Rows from block 0 of the decoder, named by matrix and row number. Rows with one number belong to one neuron. Each number is 128 + 24 x the weight over its row's rms, rounded and kept within 0 to 255. All counts start at 0. After the name is the row's rms in percent of the matrix's.
# fc1: MLP up (decoder.0.mlp.fc1.weight, 768x128), inputs 0-127
# fc2: MLP down (decoder.0.mlp.fc2.weight, 128x768, transposed), outputs 0-127
fc1.594 079 [148 134  80  91 159 128 137 123 145 134 138 117 147 140 152 178 104 128 105 141  93 154  90 121 121 133 145 131 108 151 117 135  98 156 147  98 136 124 129 153 151 145 150 104 161  81 102  95 129 134 161 103 122 128 144 139 140 144 114 160 139  82 143 152 139  92 139 115 139 159  96  91 138 186 145 116 131 142 131 131 194 119 120  83 110 104 122 145 115 148 124 140 138 158  81 122 122 125 139 139 148 139 114 114 128 116 147 130  92  90  79 150 141 146 120 127 105 148 151 158 120 137 123 184 125 163  94  68]
fc2.594 077 [149 115 158 107 102 141 134 160  87 122  85  82 107 106 122 140 144 125 150 127 117 127 126 148 104 150 146 150 124 110 117  84 156 143  93 134  99 134 150 118 126 125 164 111  99 184 129 163 113 113 148 138 123 167 107  58 114 117 123 138 106 141 137 130 172 134  97 184 136 103 145 124  83 118 161 129  90 127 137 160 170 150 134 160 126  96 139 143 133 148 107 105 157 100 133 121 134 141 121 136  98 119 171  78  85 133 119 151 148 176 148 133 105 125 132 132 147 112 131 149 123  99 109 112 139  87 144 163]
fc1.595 099 [107 118 133 118 121 172 127 115 126 120 149 140 120 148 115 100 138 156 147 148 168 124 167 138 108 115  96 130 120 125 101 105 101 136 129 119 165 133 122 101 130 108 169 111 101 153 124 141 152 125 149 118  88 141  82 117 162 151 135 144 161 100 147 134 206 112 129 127 140 118 111 120 167 126  99 114 136 151 138  95 115  90 144 139  96 116 133 116 115 133 127  90 150 134 110 126  20 130 152 149  81 158 110 175 106 113 126 106 138 132 155 144 146  88 138 132 139 132  83 124 139 152 103 126 119 160 142 134]
fc2.595 110 [132 157 107 126 115  90 146 135 123  87 118 152 133  75 175 152 100 118 138 103  88 110 124  96 116 109 132 137 116 115 137 145 117 100 127 125 134 123  96 126  57 144 132 147 152 134 148 115 138 144 128 107 174 162 140 123  89 128 150 132 147 148 152 156 180 128 139 114 109 147 127 161 148 179 166 105 113  35 155 122 108 127 118 149 151 151 141 109 123 117 134 154 134 117  89  92 127 147 117 156 128 109 119 106 138 160 102 122 145 109 107 157 123 183 102 118 123 143 124 110 137 115  91 141 102 122 158 132]
fc1.596 092 [110 112 130 150 123  65 126 166 152 149 141 151 145 132 148  97 143  92 121 137 159 129 109 101 118 132 126 191  80  93 116 121 120 170 109 172 114 108 105 116  90 103 128 148 137 139 139 136 136 125 163 115 121 145 166 114 120 156 125 142 136 119  68 119 140 151  96 127 138 114 139 108 112 174  87  91 122 139 132 154 120 159 162 182 167  84 159 100 106 160 107 138  99 156 153 168 142  94 158 121  99 142 134 119 125 124 148 114 159 127 118 150 141 115 149 119 124 134 149 141 142 174 144 123 109 113 147 139]
fc2.596 089 [134 127 154 129  85 101 165 128 121 144 130 128 136 147 124 125 116 124 133 105 126 118  88 145 153 106 124 149 143 102 151 129 131 118 138 146 106 102  74  93 146 152 167 157 150 143 103  84 144 123 101 163 153 106 115 130 124 129 104 176 123 107 125  98 104 114 127 106  90 144 126 107 148 109 184 155 121 145 117 157 144 119 177 140 109 149 125 132 144 123 113  89 114 111 113 189 138 163  81 147 152 139 154 144  73 141  81  82 159 126 164  95  96 100 159 133 151 136 120 139 142 149  89 142 128 124 112 146]
fc1.597 112 [124 111 133 137 161 126 102 147 114 166 124 134 149 195  88 100 146 105  99 109 115 103  96 164 104 104 148  73 113 129 157 110 123 133 159 134 115 139 112 147 163 196  90 101 156 105 137 149 151 140 127 101 157 142  92 141 136 122 161 145 137  93 110  93 128 128 122 123 120  97  87  89 143 179 124 122 100 110 145 111 157 160  72 152 166 142 115 116 121 149 121 149 132 148 130 154 129 109 132 114 127 109 157 126 138 109 129 136 101 123 116 154 147 124 113 147  95 178 134 130 151 131 123  82 131 118 136  93]
fc2.597 107 [141 116 111  84 120 154 146 127  87 109 119 160 111 142 122 116  86 128 122 152 147 100 179 109 153 130 131 169 137 100  99 124 123 129 165 118 153 122 125 107 123 158 133 111 120 119  83 168 108 172  81  68 116  82 159 162 145 140 123 116 147  94 130  85 122 149 157 148 127 115 162 107 120 123 163  97 144 135  98 123 168 142 166 118 132 111  90 100 125 167 116 131 106 119 166 125 140 142 146 118 121 154 102 133 124 140 159  94 108 160 126 140  97 157  94 148  96  90 154 123 143 122 129 136 136 163 119 158]
fc1.598 105 [116 111 141 126 162 158 161 157 117  80 147 132 144 129 102 145 110 160 121  99 126 138 162 153 152 131 105 115 121 122 112 104 208 121 141 140 102 119 142 169 143 132 143 112 118 101  84  98 110 132 129 115 141 151 160 122 133 102 103 157 147 116 158  79 127 120 139 116 124 107 132 109  79 166 119 133 146 139 151 118 122  78 150 124  69 139 134 156 159 130 127 154  88 109  86 138 105 120 147 127 121 140 112 174  97 151  67 130 137 156 119 154 122 140 133 149 155 133  95 149 168  99 110 145 152 116 125 103]
fc2.598 099 [130 143 139 133 117 107 100 137  78 120 128  97 168 107 133 100 115  84 162 123 124 145 146 141 136 113 114 129 105 152 141 171 169 123 131  63 122 103 120 115 176 124 151 174 132 161 147 139 147 121 115 122 133 120 103 128 113 123 161 141 140  90 132 177 133 102 123 150 102 120 108 143 152 156 164 134 146 121 118 120 131 171 103 126 137 164 115 114  94 124  86 115 124 140 183 132  67 139 125 128 157 125 152 132  95 166 186 102 113 108 125 140  94 116 132  81 111 110 147 111 111 158 162 141 110 132 117 159]
fc1.599 105 [111  98 145 183 127 161 150 107 141  95 131  88 121 126 129 123 174 104 113 128 129 108 119 122 112 124 110 137 127 184 137  80 115 153 145 102 100 151  98 137 130 100 130  95 137 118  92  95 135 101  82  98 126 136 159 120 138 146  87 139  98 134 115  81 106 121 153 111 156 104 114 139 126 119 133 146 168 109 118 108  94 115 140 130 126 124 135 119 152 117 143 153 170 162 131  98 123 139 137 123 104 144 135 131 126 187  82 140 193 124 106 132 111 119 147 133 113 131 155 104 120 123 161  92 152 145 178 183]
fc2.599 102 [126 162  76 149 140  98 106 158 131 149  96  73 122 108 139 160  54 166 152 125 132 160 110 103 130 126 158 136 144 129 100 173 121 122 111 124 118 113 151 139 167 172 163 140 105 133 145 103 102  87 117 102 110 149 148 154 138  86 145 130 106 116 127 124 100 133 123 125 127 110 145 136  99 140 105  88 148 118 132 152 157 157 147 168 117 137 131 108  74 118 120 128 109  95 141 109 134 131  91 146 105 116 145 117 135 119 175 165 110 138 129 131 181 105 118 114 145 182 170 143 111 129 138 137 136 120 119 110]
fc1.600 104 [125 136 132 120 140  93 117 138 122  95 145 148 119 124 104 123 158 106  99 189 136 168 117 120 160 126 137 115 118  89  73 146 129 145 118 131 133 128 121 115 154 114 125 153 105 131 126 113 151 110 117 123  92  86 145 125 131 118 148 112 138 137 144  76 180 122  92 152 150 145 147 133 134 109 132 141 100 141 134 107 129  88 134 107 134 162 129 131 127 171 151 116 131 101 130 113 248 112 146 162 129 127 100 152 134 104 174 123 161 141 166 150 104 127 146  96 116 128 154  90 126 133  95 137 116 109 120 106]
fc2.600 128 [116 115 142 152 126 142 116 126 116 108 140 138 120 145 116 148  95 112 197  88 109 118 149 113 141 131 165 155 120 160 136 156 130 117 110 133  88 101 196  78 123 115 136  99 113 126  68 102 119 131 130 150 147 115  97 162 119 109 105 175 123 112 135 126 153  95 139 129 119 164  99 117 115  67 139  81 114 116 142 104 115 124 126 154 141 157 128 106 169  95 126 144 184 114 142 108 166 132 148 156  99 114 136 146 139 133 125 126 128 102  83 156 118 147 120 133 173 118 122 124 168 131 165 121 132 159 129 138]
fc1.601 082 [175 116 124 108 114 102 130 150 107 127 202 116 133 130  90 138 106 120 129 101 118 117  88 129 127 156 160 124 130 119 189 105 121  96 155 137 140  75  96  92 145  89  80 185 135 113 140  91 140 124 102 139 115 132 157 166 154 113 130 146 123  63 156 173 101 118 134 145 105 144 151 149 127 123  97 123 131 102  81 123 135 118 129 150 133 164 130 143 149 162 125 125 151 104 156 127 110 136 144 148 140 117 151 117 164 112 148 144 119 101 107 149 124 165 108 146 112 116 112 118 171 148 115 151 108 137 134 124]
fc2.601 083 [141 140 155 113  80 139 155 137 133 165 142 123 125  96 124 121 119 143 121 125 174 156 114 164 137 113 139 158 166 108 122 150 135 175 124 162  99 118  89  97 175  85 125  88 116 131 135 127 112 153 152 143 123 101 165  87 133 160 116 172 131 124 150 114 132 143 116  91 164  70 141 100 114 122 135 191 103  93 155 173 148 116 139 128 129  64 117 124 144 114 159 138 124 131 114  75 144 101 118 144 135 136 153 141 125  87 115 124 109 142 126  96 133 101 147 104 128 127 112 106 148 104 160 139 135 133 112 130]
fc1.602 141 [128 129 108 139  96 115 108 143 108 142 106  92 157 132 136 160 122 153 121 125 125 105 122 101 143 158 140  95 147 115 162 164 132 131 131 127 158 114 115 167 139 135 131 118 137 138  99 117 140 139 121 114 148  86 129 148 123 120 146 107 144 142 128 127  28  64  58 110  81  92 100 117  88 121 153 140 130 144 145 118 129 125 153 140 122 132  87 156 115 118 131 173 134 130 137 114 129 197 141 194 182 140 121 140 148 148 133 134 152 157 126 134 120 154 109 148 123 157 108 122 113 140 117 129 135 116 130 135]
fc2.602 123 [106 124 115  97  89 157 149 122 136  88 117 145 112 150 143 103 110 146 143  95 132 140 130 164  98 116  83 158 108 121 124 124  96 136 162 130  97 149 116 164  82 131 102 128 119 132 158 174 168 133 139  96 145 195 138 112  99 121 164 123 133 122 127 112  61 143 154  85 101 111 104  99 109 146 132 127  99 119 148  99 131 147 131 123 147 134 132 136  88 136 146 129 176 111 149  95 116 132 138 176 125 126 163 117 126 124 160 137 149 137 143 123 207 151 134 116 167 118 129 109 131 116 119 115 134 105  95 113]
fc1.603 127 [122 113 124 101 144 165 115 148 131 146 145 150 127 122 147 120 143 127 140 145 146 131 123 143 113 133 112 151 114 157 132  94 132 118 147 135 160 145 113 146 133 133 162 107 158 126 151 121 156 111 132 152  95 131  77 127 168 138 112 132 141  67 123 124  78 152  94 137  85 114 140 126 139 135  69 130 136 116 121 142 133 123 110 136 115 134 177 143 120 152 123 123 169 143 111 138  16 106 134 105 118 160 134 179 131 143  98 123 131  97 121 110 104  90 147 188 148 124 105 108 150 121  93 148 136 120 162 135]
fc2.603 132 [ 96 127  93 157  67 105 173 101 125  63 133 112 145 136 128 133 128 176 139 118  90 139 135 143 136 162 141 133 100 103 139 154 114 137 143 143 127 126 148  71 121 124 128 106 141 127 126 137 116 105 119 132 137 146 112 141 119 163 130 153 147 174 134 123 126 153 146 111 159 128 104 104 129  99 159 129 102 120 144  64 136 156 129 142 106 107 105  98 112 117 108 136 176 124 153 139  85  81 155 123  97 102 142 143 145 115 147 176 157 142 139  96 123 180 133 114 149 145 122 101 105 154 135 141 148 173  94 107]
fc1.604 102 [117 144  94  96 157 107 144 157 143 151 128 143 128 117 118 143 135 177 110 126 119 163 101  83 148  84 156 121 143  99 107 125 120 104 120 138 131 135 136 170 114 106 123 113 161 104 161  89 163 125 107  95 145  91 145 131 112 128 148 147  80 142 119 101 128  99 141 125 130 138 129  98 121 117 150 118 118 102 130 129 146 120  62 112 161 138 150 120 118 171 149 108 138 129 161 126 135 160 137 152 114 110 174 146 102 132 109 136 108 122 176 147  99 132 134 172 154 128 183 145 151 104 137 134  74  94 172  87]
fc2.604 092 [152 114 152 169 121 153 166 102 114 119 114 147 109 151 138 154 141 142 135 115 120 114 131 131 129 147 112 143 127 160 120 132 124  79 140  90 121 166 114  75 127  73  98 116  96 113 174 110 110 135 121 128 132 150 124 170 116 138  93 166 119 130  99 134 155 123  95 113 104 150 148 150 136  86  90 212 159 143 146 102 138 163 119 102  92 113 112 122 121 132 104 126 100 136 104  90 175 156 142 136 154 160 152 158 157 126 131 131  91 136 123 121 120 141 156 142 151 101  97 118  87 114 110 131 130 114 158 136]
fc1.605 102 [140 127  95 115 182 146  96  88 155 142 134 126 119 134 168  99 161 130 157 128 119 138 111 140 111 133  80 116 134 151 165 158 132 116 125 191 135 133 117 122  93 130 175  96 148 111 168 131 135 151  81 156 137 134 135 146 135 133 117 103 148 128 154 142  36 133 112 118 128  98 163 121  88 164 116 104 133 129 136 130 114 146 175 157  98 159 133 137 173 120 140 147 145 139  98 143 128 108 129 107 173 125 146 103 113 154 119 127 150 131 132  75 139 124 125 138 141 119 111 135 110 123 100 154 124 130  79 131]
fc2.605 108 [128 157  86 163 128 105 145 145 124 103  99 109 162 173 132 113 103 147 147 131  95 138 155 135 143 127 121 153 106 160 161 151 114 149  90 144  75 107 152  94 122 103 132 166 141 180 151  97 107  88 110 143 145 115 108 120 137 139 160 136  97 159 100 133 124  96 175 181 154 116 147 110 133 104 121 153 127 184 141 102 129  92 126 123 114  97 150 119 115 134 102  94 160 122 131 110 162 132 130 115 118 103 152 135 110 143 146 137 100 146 118 145 138 148 170 112 141 115 137  84  82 104 155  98 110 146 118 142]
fc1.606 107 [127 141 150 108 158  89 105 115 136 163 190 106 125 107 114  91 149 131 105 114 109 154 121 143 126 100 125 117 113 170 134 120 134 113 119  97 126 135  80 132 136 139 143 113 106 144 119 121  78 129 145 112 164 108 134 141 165 140 149 123 152 146 115 178 126 128 123 129 100 165 143 134 133 158 184 125 162 138 128 134 103 160 103 136 126 142 110 131 131  89  94 131 173 137 130 182 126 107 104 139 137 152 138 115 122 115 112 132 155 111 105  59 128 164 135 174  70 140 151 135 143  90  86 132 111 107 123 166]
fc2.606 121 [132 139 165 124 145 149 127 108 106 136 143 132 142 125 158 158 190 100 168 146 139 127 113 117 131 118 166 111 108 161 115 139 135 131 109 123 107 168 127 132 127 128 106 142 155 127 131 133 144 168 140 129 108  84 133 123  82 135 132 139  97 118  93 129 149 118 144 121 160 103  90 110 159 149 152 173 100 105 111 127 147 152 107 117 146  99 182 131 140 127 154 122 139 107 149 105  99 115 156  87  95 169  92 136 130 104 167  89  57 172 101 128 116 132  92 111 160 124 153 130 147 147 104 104 100  96 108 112]
fc1.607 121 [151 118 100 107 114 138  85 149  91 129 141 123 107 122 131 149 133 157 153  70 189 114 164 134 115 154 136 119 106 128 146 149 131  82 119 108 145 109 191 111  98 158  97 107 140 121 165 137 110  91 139 150 153 147 129 142 102 120 140 158 116 147 159 152 123 140 140 141 127 131  79 129 159 130 134 176 160 160 166 113 114 116 113 111 129  90 116 122 140 111 159 135 115  92 140 124 130 142 142 118 133 145 126 105 123 131 149 190 172  91 109 135 104  81 110 111 140  96 124 127 169 157 112 136 105 103  90 132]
fc2.607 136 [135 145 154 166 151 149 159  85 107 106 110 132 121 118 103 145 112 145 135 146 130 143 125 124 111 166 103 123 146 147 103 111 136 146 155 108 155 163 119 123  97 154  81 139  97 112 108 145 160 108 100 123 136  80 102 146 113 130 122 113 142 122 128 114 130 129 137 110 127 112 136 125 140 131 137 156 151 119 132 106 213  87 123 169 143 111 148 105  53 137 168 112  97 104 118 151 124 144 131 105 122 120 146 154 172 110  95 130 129 132 185 130  95 132 183 120 124 132 151 105 115 107 159  78 108 133 115 157]
fc1.608 107 [126 139 120 133  89 140 114 155 110 114 140 165 176 110 108 141 136 121 165 128  97 112 113  99 171 127 188 120 130 112 130 153 130 125 109 138 109 142 136 140 115 121 110 134 143 153 106 126 147 122 109 152 136 178  90 113 130 152 124 152  55 131 131 114 118 133 149 180 128 133 129 174 121 117  93 144 154  80 119  78 119 122 104 138 149  97 140 117 156 109 134  83 141  95 124 177 149 157 119 157  75 136  74 124 133 105 124 108 167 161 130 111 116 157 154 118 118 156 159 106 105 123  96 116 137 129 140 119]
fc2.608 100 [127 149 113 156 126 134 145  94 136 161 144 111 154 133 109 145 108 144 124  84 136 124 133 137 124 101 151  97 134 123 167 143 105 119 110 121 108 145 120 108 136 113 159 152 108 130 105 133 150 133 114 129 143 154 107 190 133 109 134 152 132 163 136 107 110 127  91 163 140 157 116 105 165 117 116 104 133 127  70 138 160 134 110 125 170 129 166  95 114 148  94  91  73 141 172 127 127 134 108 134 145  95 146  97 120  89 112 138  62  75 106 122 130 106 193 132 152 138 131 104 102 135 121 130 134 166 169 145]
fc1.609 122 [147 133 132 145 102 139 155 156 120 113 131 109 119 120 143 107 129 127 138 128 142 153 115  81 134  76 140 130  95 141 117 100 111 112 113 123  89 122 124 107 134 169  99 107  86 111 117 135 139 168 103 152 175 133 131  70 114 131 157 120 174 140 111 140 134 112 134 153 116 194 106 114 116 145 138 132 159 140 172 139 105 149 129 124 105 143 141 117 164 115  87 116 115 166 149 165 135 121 159 128  97 118 165 133 113 148 122 132 110 134  95  87 127 149 146 129 125 134 208 114 165 114 116 107  78 172 129 100]
fc2.609 117 [144 157 159 123 132 144 106 144 116 110 155  87 137  95  98 110 135 143 165 123 192 132 104 115 125 109 165  92 156 148 112 153 132 145 145 114 121 116  94 165 109 103 104 150 133 116 115 155 143 133 110 113 124  72 135 102 110 161 132 132 134 105 130  92 110 111 182 174 158 135 134 147 115 140 133 169 148 136 110  90 145 142 120 165 113 114 103 162 139 126 144 136 117  83 114 106  99 103 181 131 121 114  78 156 135 110 141 135 131 158 104 113 144  92  99  89 127 123 103 173 129 166 124 162 106 106 137 128]
fc1.610 114 [137 136 122 118 126 177 103 130  83 152 150 181 152 131 144 116 157 155 146 146  98 155 128 123 138 121 166 120  96  90 175 113 109  99 123 144  76 131 168 107 116 142 156  90 121 182 138  99 125 165 131 130 161 145 132 125 166  97 155 116  89 148 114 153 137 141 130 148 122 132 124 112 162 115 135 115 136 122 110 106 135 107 147 116 145 112  97 107 125  78  83 103 162 162 147  86 134 139 106 135 135  79 142 131 130 151  95 135 125 154 128 148 140 144 131 113 104 134 117 118 172 129 112 112 139 148 171  73]
fc2.610 101 [124 105  95 172  93 155 115 147 153 141 140 122 142 115 114 135 123 115 136  95 162 101 101  83 161 129 143 136 102 149  72 116 142 143 170 142 132 124 120 132 129  96  91 120 125 118 162 126 157 118  94 114 196 105 129 106 156 183 134 149 151 115 153 107 130 123 130 136 122 152 135 140  62 152 141 127 124 154 160 160 134 123 147  90  68 183 136 148 110  84 111 109 136 132  94 170 123 123 132 130 123 102 157 102 148 126 148 108 123 108 113 128 128 131 163 157 135  96 157 115 119 102 100 131 133 117 148 125]
fc1.611 107 [135 129 113 154 120 107 160 106 136 141 163 160 115  93 139 134  96 130 116 131 128 116 133 134 105 165  87 132 111 132 151 145 129 114 164 125 138 103 143 160 152 126 139 121 143 113 118 143 110  97 167 141 128 139 179 158 105 115  83 134 137 152 103 106 123 125 134 150  86 122 133 104 139 118 142 103 174  78 167 143 124 125 116 147 117 111 154 145 142  74 120 168 130 138 141 108 152 111 125 115 128 107 163 111 178 112 120 103 113  85 124 111 189 114 142  88 122 190  95  99 123 114 113 187 115 150  96 148]
fc2.611 117 [119 111 139 164 116 173 101 107  94 158  85 126 117 143 152 128 143 143 135 148 128 127 119  67 112 137 120 117 163 122 144 122 171 140 127 136 135 131 118 155 126 171 123 124 130 128 144 127 158 140  83 142 106 127 158  95 110  88  89 178 176 156 146 154 132 105 130 118 150 137  94 133 115 142 132 156  65 156 145 191 155 136 149 115 121  93 143 117 129  91 152 120 139  92  98 146 158 124 157 139 136 134 101 111  97 143 115 162 112 140 128 103 122 114 134 123 161 113 138 108 135 132  91  79  97 102 116  89]
fc1.612 083 [108 131 136 124 157 134 158 108 116 143 120  94 144 152 101 165 109 110 137 119 127  63  70  79 106 107 159 105 178 124 161 123 114 156  79 102 114 117 134 142 112 117  93 140 133  97 109  80 134 154 108 105 110 143 123  97 140 149 130 144 121 125 162 137 116 136 147  98  97 139 150  98 124 105 129 113 140 149 123 136 118 139 155  92 117 135 130 126 141 152 129 162 124 129 102  77 221 127 175 153 135 114 112 123 100 137 134 143 153 103 131 112 125 122 123 105 150 150 143 151 152 129 133 157 110 121 128 177]
fc2.612 072 [107 125 127 143 121 152 111 148 126 110 187 117 123 130 137 114 127 114 146 128 111 166 112 139 106 165 124 135  84 129  92 153 114 105 135 118 158 120 121 150 154 155 190  88 123 108 141 162 132  84 127 150 105 102 151 132 137 117 160 129  82 118 104 138 142 134 116 117  74  89  79 105 120 149 113 132 128 114 110 120 116 121 104 118 161 160  98 149 115 133 124 150 150 169 124 159 155  92 140 185 158  92 111  83 154 140 155 159 140 109  85 163 114 173 163 122  99 154 125 111 120 131 119 154 129 124 136 116]
fc1.613 096 [152 121 137 145  95 137 140 167 129 111 161 120 130 126 144  88 167 130 135 167 178  94  97 126 153 108 105 154 136 147 151 110 111 115 131 119 159 143 109  77 143 119 168 119 119 130 107 101 135 123 126 134 154 140 102 205 160 108 125 148 106 141 154 117 164 110 121 140 136 106 145 156  92 115 119 118 111 152 108 120 100  98 141 163 126 120 111 137 137 151 158 147 159 173 119 128 103 115 164 112 142 139  99 117 131 137 120 124 133 107 166 150 102  92 167 119 108  68 113  65  99 124 120 160 134  91 118 109]
fc2.613 080 [128 118 142 156  72 152 121 132 148 159 168  99 111 117 111 142 138 156 161  97 154 137 140 110 130 148  95 117 133 117 146  80 131 133 146 172 118  96 133 163 175 137 150 141 122  86 109  96 128  95 132 108 110 117 157 134 134 120 113 122 115 101 143 156 131 194 143 120 151 108 135 100  97 103 126 171 138 101 157 166 139 134 132 120 127 111  78 136 112 170 107 141 133 105 116  80 143 126  82 145 129 138 120 144 103 144  98 141 108  98 142 122 136 117 114 104 106 107 137 140 167 124 123 144  98 209 129 125]
fc1.614 092 [166 131 103 103 113 151 172 151 153 135 114 131 137 173 181 113 139 104  94  76 121 143 157 132  97 138 117  97  77 133 131 114 128 120 183 124  72  86  79 157 121 146 113 145 101 134 167 136 162 127 144 104  92 144 159 148 139 140 126 123 126 155 137 107 144 121 136 126  95 113 136 148 122 141  97 139 138 144 116 136 140 121 150 145  92 130 109 143 170 127 134  74 123 127 144 148 113 130 156 118  98 138 151 121  70 171 104 148 135 160 151 109 149 123 111 110 168 139 122 119 111 136 136  82 130 134  91 134]
fc2.614 095 [148 129 140  85 144 147 133 133 167 134 149 147 153 169  74 133 107 151 152 166 145 129 119 131 139 136 144 152 148 121  78 120 145 121 119  53  92  75  97 111 119 131 144 111 145  85 104 138  76 153 138 143 158 146 117 144 116  98 150 156 128 120 109 141 108 121 113 111 136 103  97 125 127 120 128 148 160 178 136 114 124 122  99 159 144 147 130 171  74 148  81 118 131 144  72 120 132 122  87 149 126 155 101 139 148 123 116 119 127 115 116 154 115 131 162 156 111 150  91 158 141 136 134 106 106 138 151 115]
fc1.615 094 [131 137 134 117 115 154 118 134 138 161 147 134  91  78 128 106 104 131 128 131 138 133 165 154 108 151 138 111 142 170 117 101 116 127 104 125 122 131  96 135 148 124 138 120 134 124  96 124 154 162 102 128 155  99 152 126 141 148 162  70 105 114 165 143  91 131 170 133 122 130 151 140 103 114 138 175  98 124  93  36 126 129  91 125  95 131 124 135 137 128 115 136 125 169 135 120  96 160 112 163 137 118 151 115 111  95 128  78 171 161 145 124 114 115 144 173 127  79 122 166 129 145 146 151 142  87 140 108]
fc2.615 087 [150 137  86 149 155  99 154 129  98 175 102 174 152 123 145 143 135 102 131 106 133  95 168 117 134 126 104 112 123 131 131 137 142 125 115 114 158 153 153 123 136 110  63 169 112  94 149 118 132 127 132 117 138 201 116 105 114 106 110 146 144 133 167 150 128 156  73 112 125 125  88 132 126 112 149 166 139 123 129 123 108 104  91 115 158  72 128 108 118 176 118 163 119 140  97 148 129 121 123 120 155 111 128 165 149 151 154 117  98 125 110 114 138 167 116 133 185 129 134 122 108 116  98  81 101 113 132 135]
fc1.616 035 [130 141 123 140 136 162 168 135 108 138 116  89 126 149 143 118 124 169 130 125 132 118 116  65 153 162 123 185 128 130 110  99 151 127 135 131 103 111 121 106 123 125 147 141 140 168 140 176 133 152 109  92 119  82 124 146  82 135 125 104 155  50 131 155 103 107 140 129 110  99 107 101 111 105 125 143 122 136  78 112 131 104 125 138 150 130 128 199 137 114 130 134 169 141 126 136 117 155 127 146 143 158 111 121 162 114 143 154 126 120  89 160 116 135 147 111  73 121 133 101 129 185 146 137 128 133 115  90]
fc2.616 026 [ 93 111 129 132 136 111 118 121 122 100 145 111 108 104 133  97 154 157 142 119 137 122 160 152  96 125 106 147 121 149 118  82 118 152 146 106 106 109 113 161 128 143 110 119 149 139 134 147  84 119 153 127  91 154 160  76 105 158 168 165 150 184 131 136 105 123 109 137 126 143 114  93 129 167 107 152 140  86 187 130 141  81 112 157 164 129  87 134 101 174  98 106 140 144 137 147 136  84 116 148 108 157 128 101 122 137 129 105 147  97 112 138 143 115 110 101 150 128 180 159 161 159 153 132 144 122 139 100]
fc1.617 094 [137 156 120 128 132  52 136 168 159 110 130 111 112 167 114 103  85 111 166 166 132 146 121 148 155 147 152 127 146  85 130 128 141 108 118 103 145 122 148 134 127 168 106 105 142 162  87 128 171 107 124 130 116 128 142 160  93 103 147 144 146 134 151 156 139 118 135 126 111 173 120  83 127 112 165 130 108 104 129 114  99 148 114  87 118 115 183  85 154 116 144 152 142  88 110  88 129 151 143 129 141 129 137 138 115 104 121 151 124 138 115 139  95 113 110 133 121  92  94 102 131 143 138 148 125  83 177  81]
fc2.617 088 [121 137 139 129 124 170 126 157 124 135 151 104 142 178 109 135 101 119 128 125 109 100 151 123 100 138  98 119  95 105 131 131 143 175 141 159 143 111 163 135 157 139 103 140 102 161  92 109 177  97 128 109 126 148  84 132 122 132 113 135 149 134 103 126 101  92 153 162 100 132 139 105 110 131 124 152 139  88 102 128 121  73 154 124 194 121 140 176  74 111 117 134 127 114  91 174 124 141 131 121 131 153 125 132 111 173 145 117 108 130 161 142 156 107 112 117 134 151 129 129 122 132  97 151 122  49 155 137]
fc1.618 112 [125 125  97 139 101 145 152 119 140 120 122  93  70 116 142 154 116 126  73 113 162 109 122 140 166 158 173 149  72 135 138 141 130 122 110 141 126 116 162 135 115 100 126 134 179 123 114  94 163 107 147 127  75 134 127 163  60 136 124 166  87 119  80 135 126 145 114 128 137 105 150 108 134 120 113 130 159 142 153 122 128 108 117 116 144 149 192 121 170 129 152  99  96 103 128 175 127 134 108 138 126 132  99 150  86 104 129 145 154 167 141 143 139 173 149 123 138 111 132 118 122 151 116 139 152 138 128 121]
fc2.618 099 [120 147 114 137 139 157 110 142  86 130 138 127 177  98 101 139 121 103 120 133 125 158 111 106 151 117 150 120 165 165 165 138 111 121 118 127 106 162 121 137 109 107 118 143 128 113  85 133 140 119 111 110  94 120  93 147 124 122 178  69 164 175 146  86 132 113 160 116 144 134 110 112 166 135 144 176 190  95  92  96 131 162 128  89 129 143 140 134 101 140 117 122 122 119 126 112 141 137 131 132 171 100 124 134  87 207 135 111 131 121 111 130 102  88 134 131 122 119 147 105  97 128 109 132 111 152 124 170]
fc1.619 035 [129 130  90 142 149 103 123  84 119 122 165 145 112 126 146 140 148 187  80 128  96 151 140 122 122 149 143  92 118 144 101 136 146 127 145 109 161 122 110 121 133 146  99 108 123 148 117 148 152 120 150 159 138 136 158 138 139 125 124  79  93 102  90 103 106 179  91 145 115 145 114  75 152 142 176 109 159 173 127  91 161 111 152 154 130 138 121 125 149 130 155  95 112 121 151 127 113 116 126  98 150 162 178 174 119 109 107 167 134 148  90 104 112 123 159 115 137 164 137 139 110 131 128 154  94 127 126  92]
fc2.619 026 [ 98 111 127 136 136 111 114 126 116 100 123 104 102 104 141 106 146 155 119 114 121 114 149 146  94 118 106 156 123 140 116  75 133 163 137 118 117 112 121 156 124 143 113 118 151 127 134 151  86 129 139 126  98 155 159  92  95 168 162 165 148 207 137 147 110 118 108 135 134 148 123  95 115 166 105 147 120  97 175 133 135  77 106 140 177 123  88 129  96 170  88 104 138 138 131 144 145  94 105 141 101 150 126 100 127 129 123 107 145 103  97 121 147 112 112 117 136 123 192 150 150 165 155 105 147 108 141  97]
fc1.620 126 [128 159 154 153 157 123  97 154 148 174 147 122 126 122 137  75 123 105 119 101 113 108 134 121 171 123 127 138 143 150 122  76 141 144 139 118 132  92 123 117 123 170 139 169 124 106 141 145 129 122 157 126 145 141 104 160 101 132 119 124 135 129  90 155 122 102 147 141  95  85 138 144 134 170 169 170 111  99  99 117 129 140  89 122 138 149 134 192 107 134 122 137 156 150  80 139 130 150 128 105 148 165 123 150 128 110 112 126 115  82 152 109 155 154  84 121 135 117 111  91 123  96 115 115  87  76 169 154]
fc2.620 149 [126 112  96 120 143 116 157 158 122 123 106 129 131 125 126 186 160 151 128 183 174 149 144 134 168 122  99 139 136 154 159 146 103 160 124 164 129 148 145 120 114 119 118  87 141 112 120 163 156 161 172 121 152 105 133 127 118 121  90 116 125  98 158 143 119  95 113 116 145 114  98 130 146  98 119 127  80  89 121 130 132 173 108  94 125 115 105 134 134 116 138 174 146 144 118 152 141 140 145 136 105 159 135 118 129 105  87  90 106 145  95 135 138 122 169 101 139 136  95 129  74  87 100 108  79 120  87 151]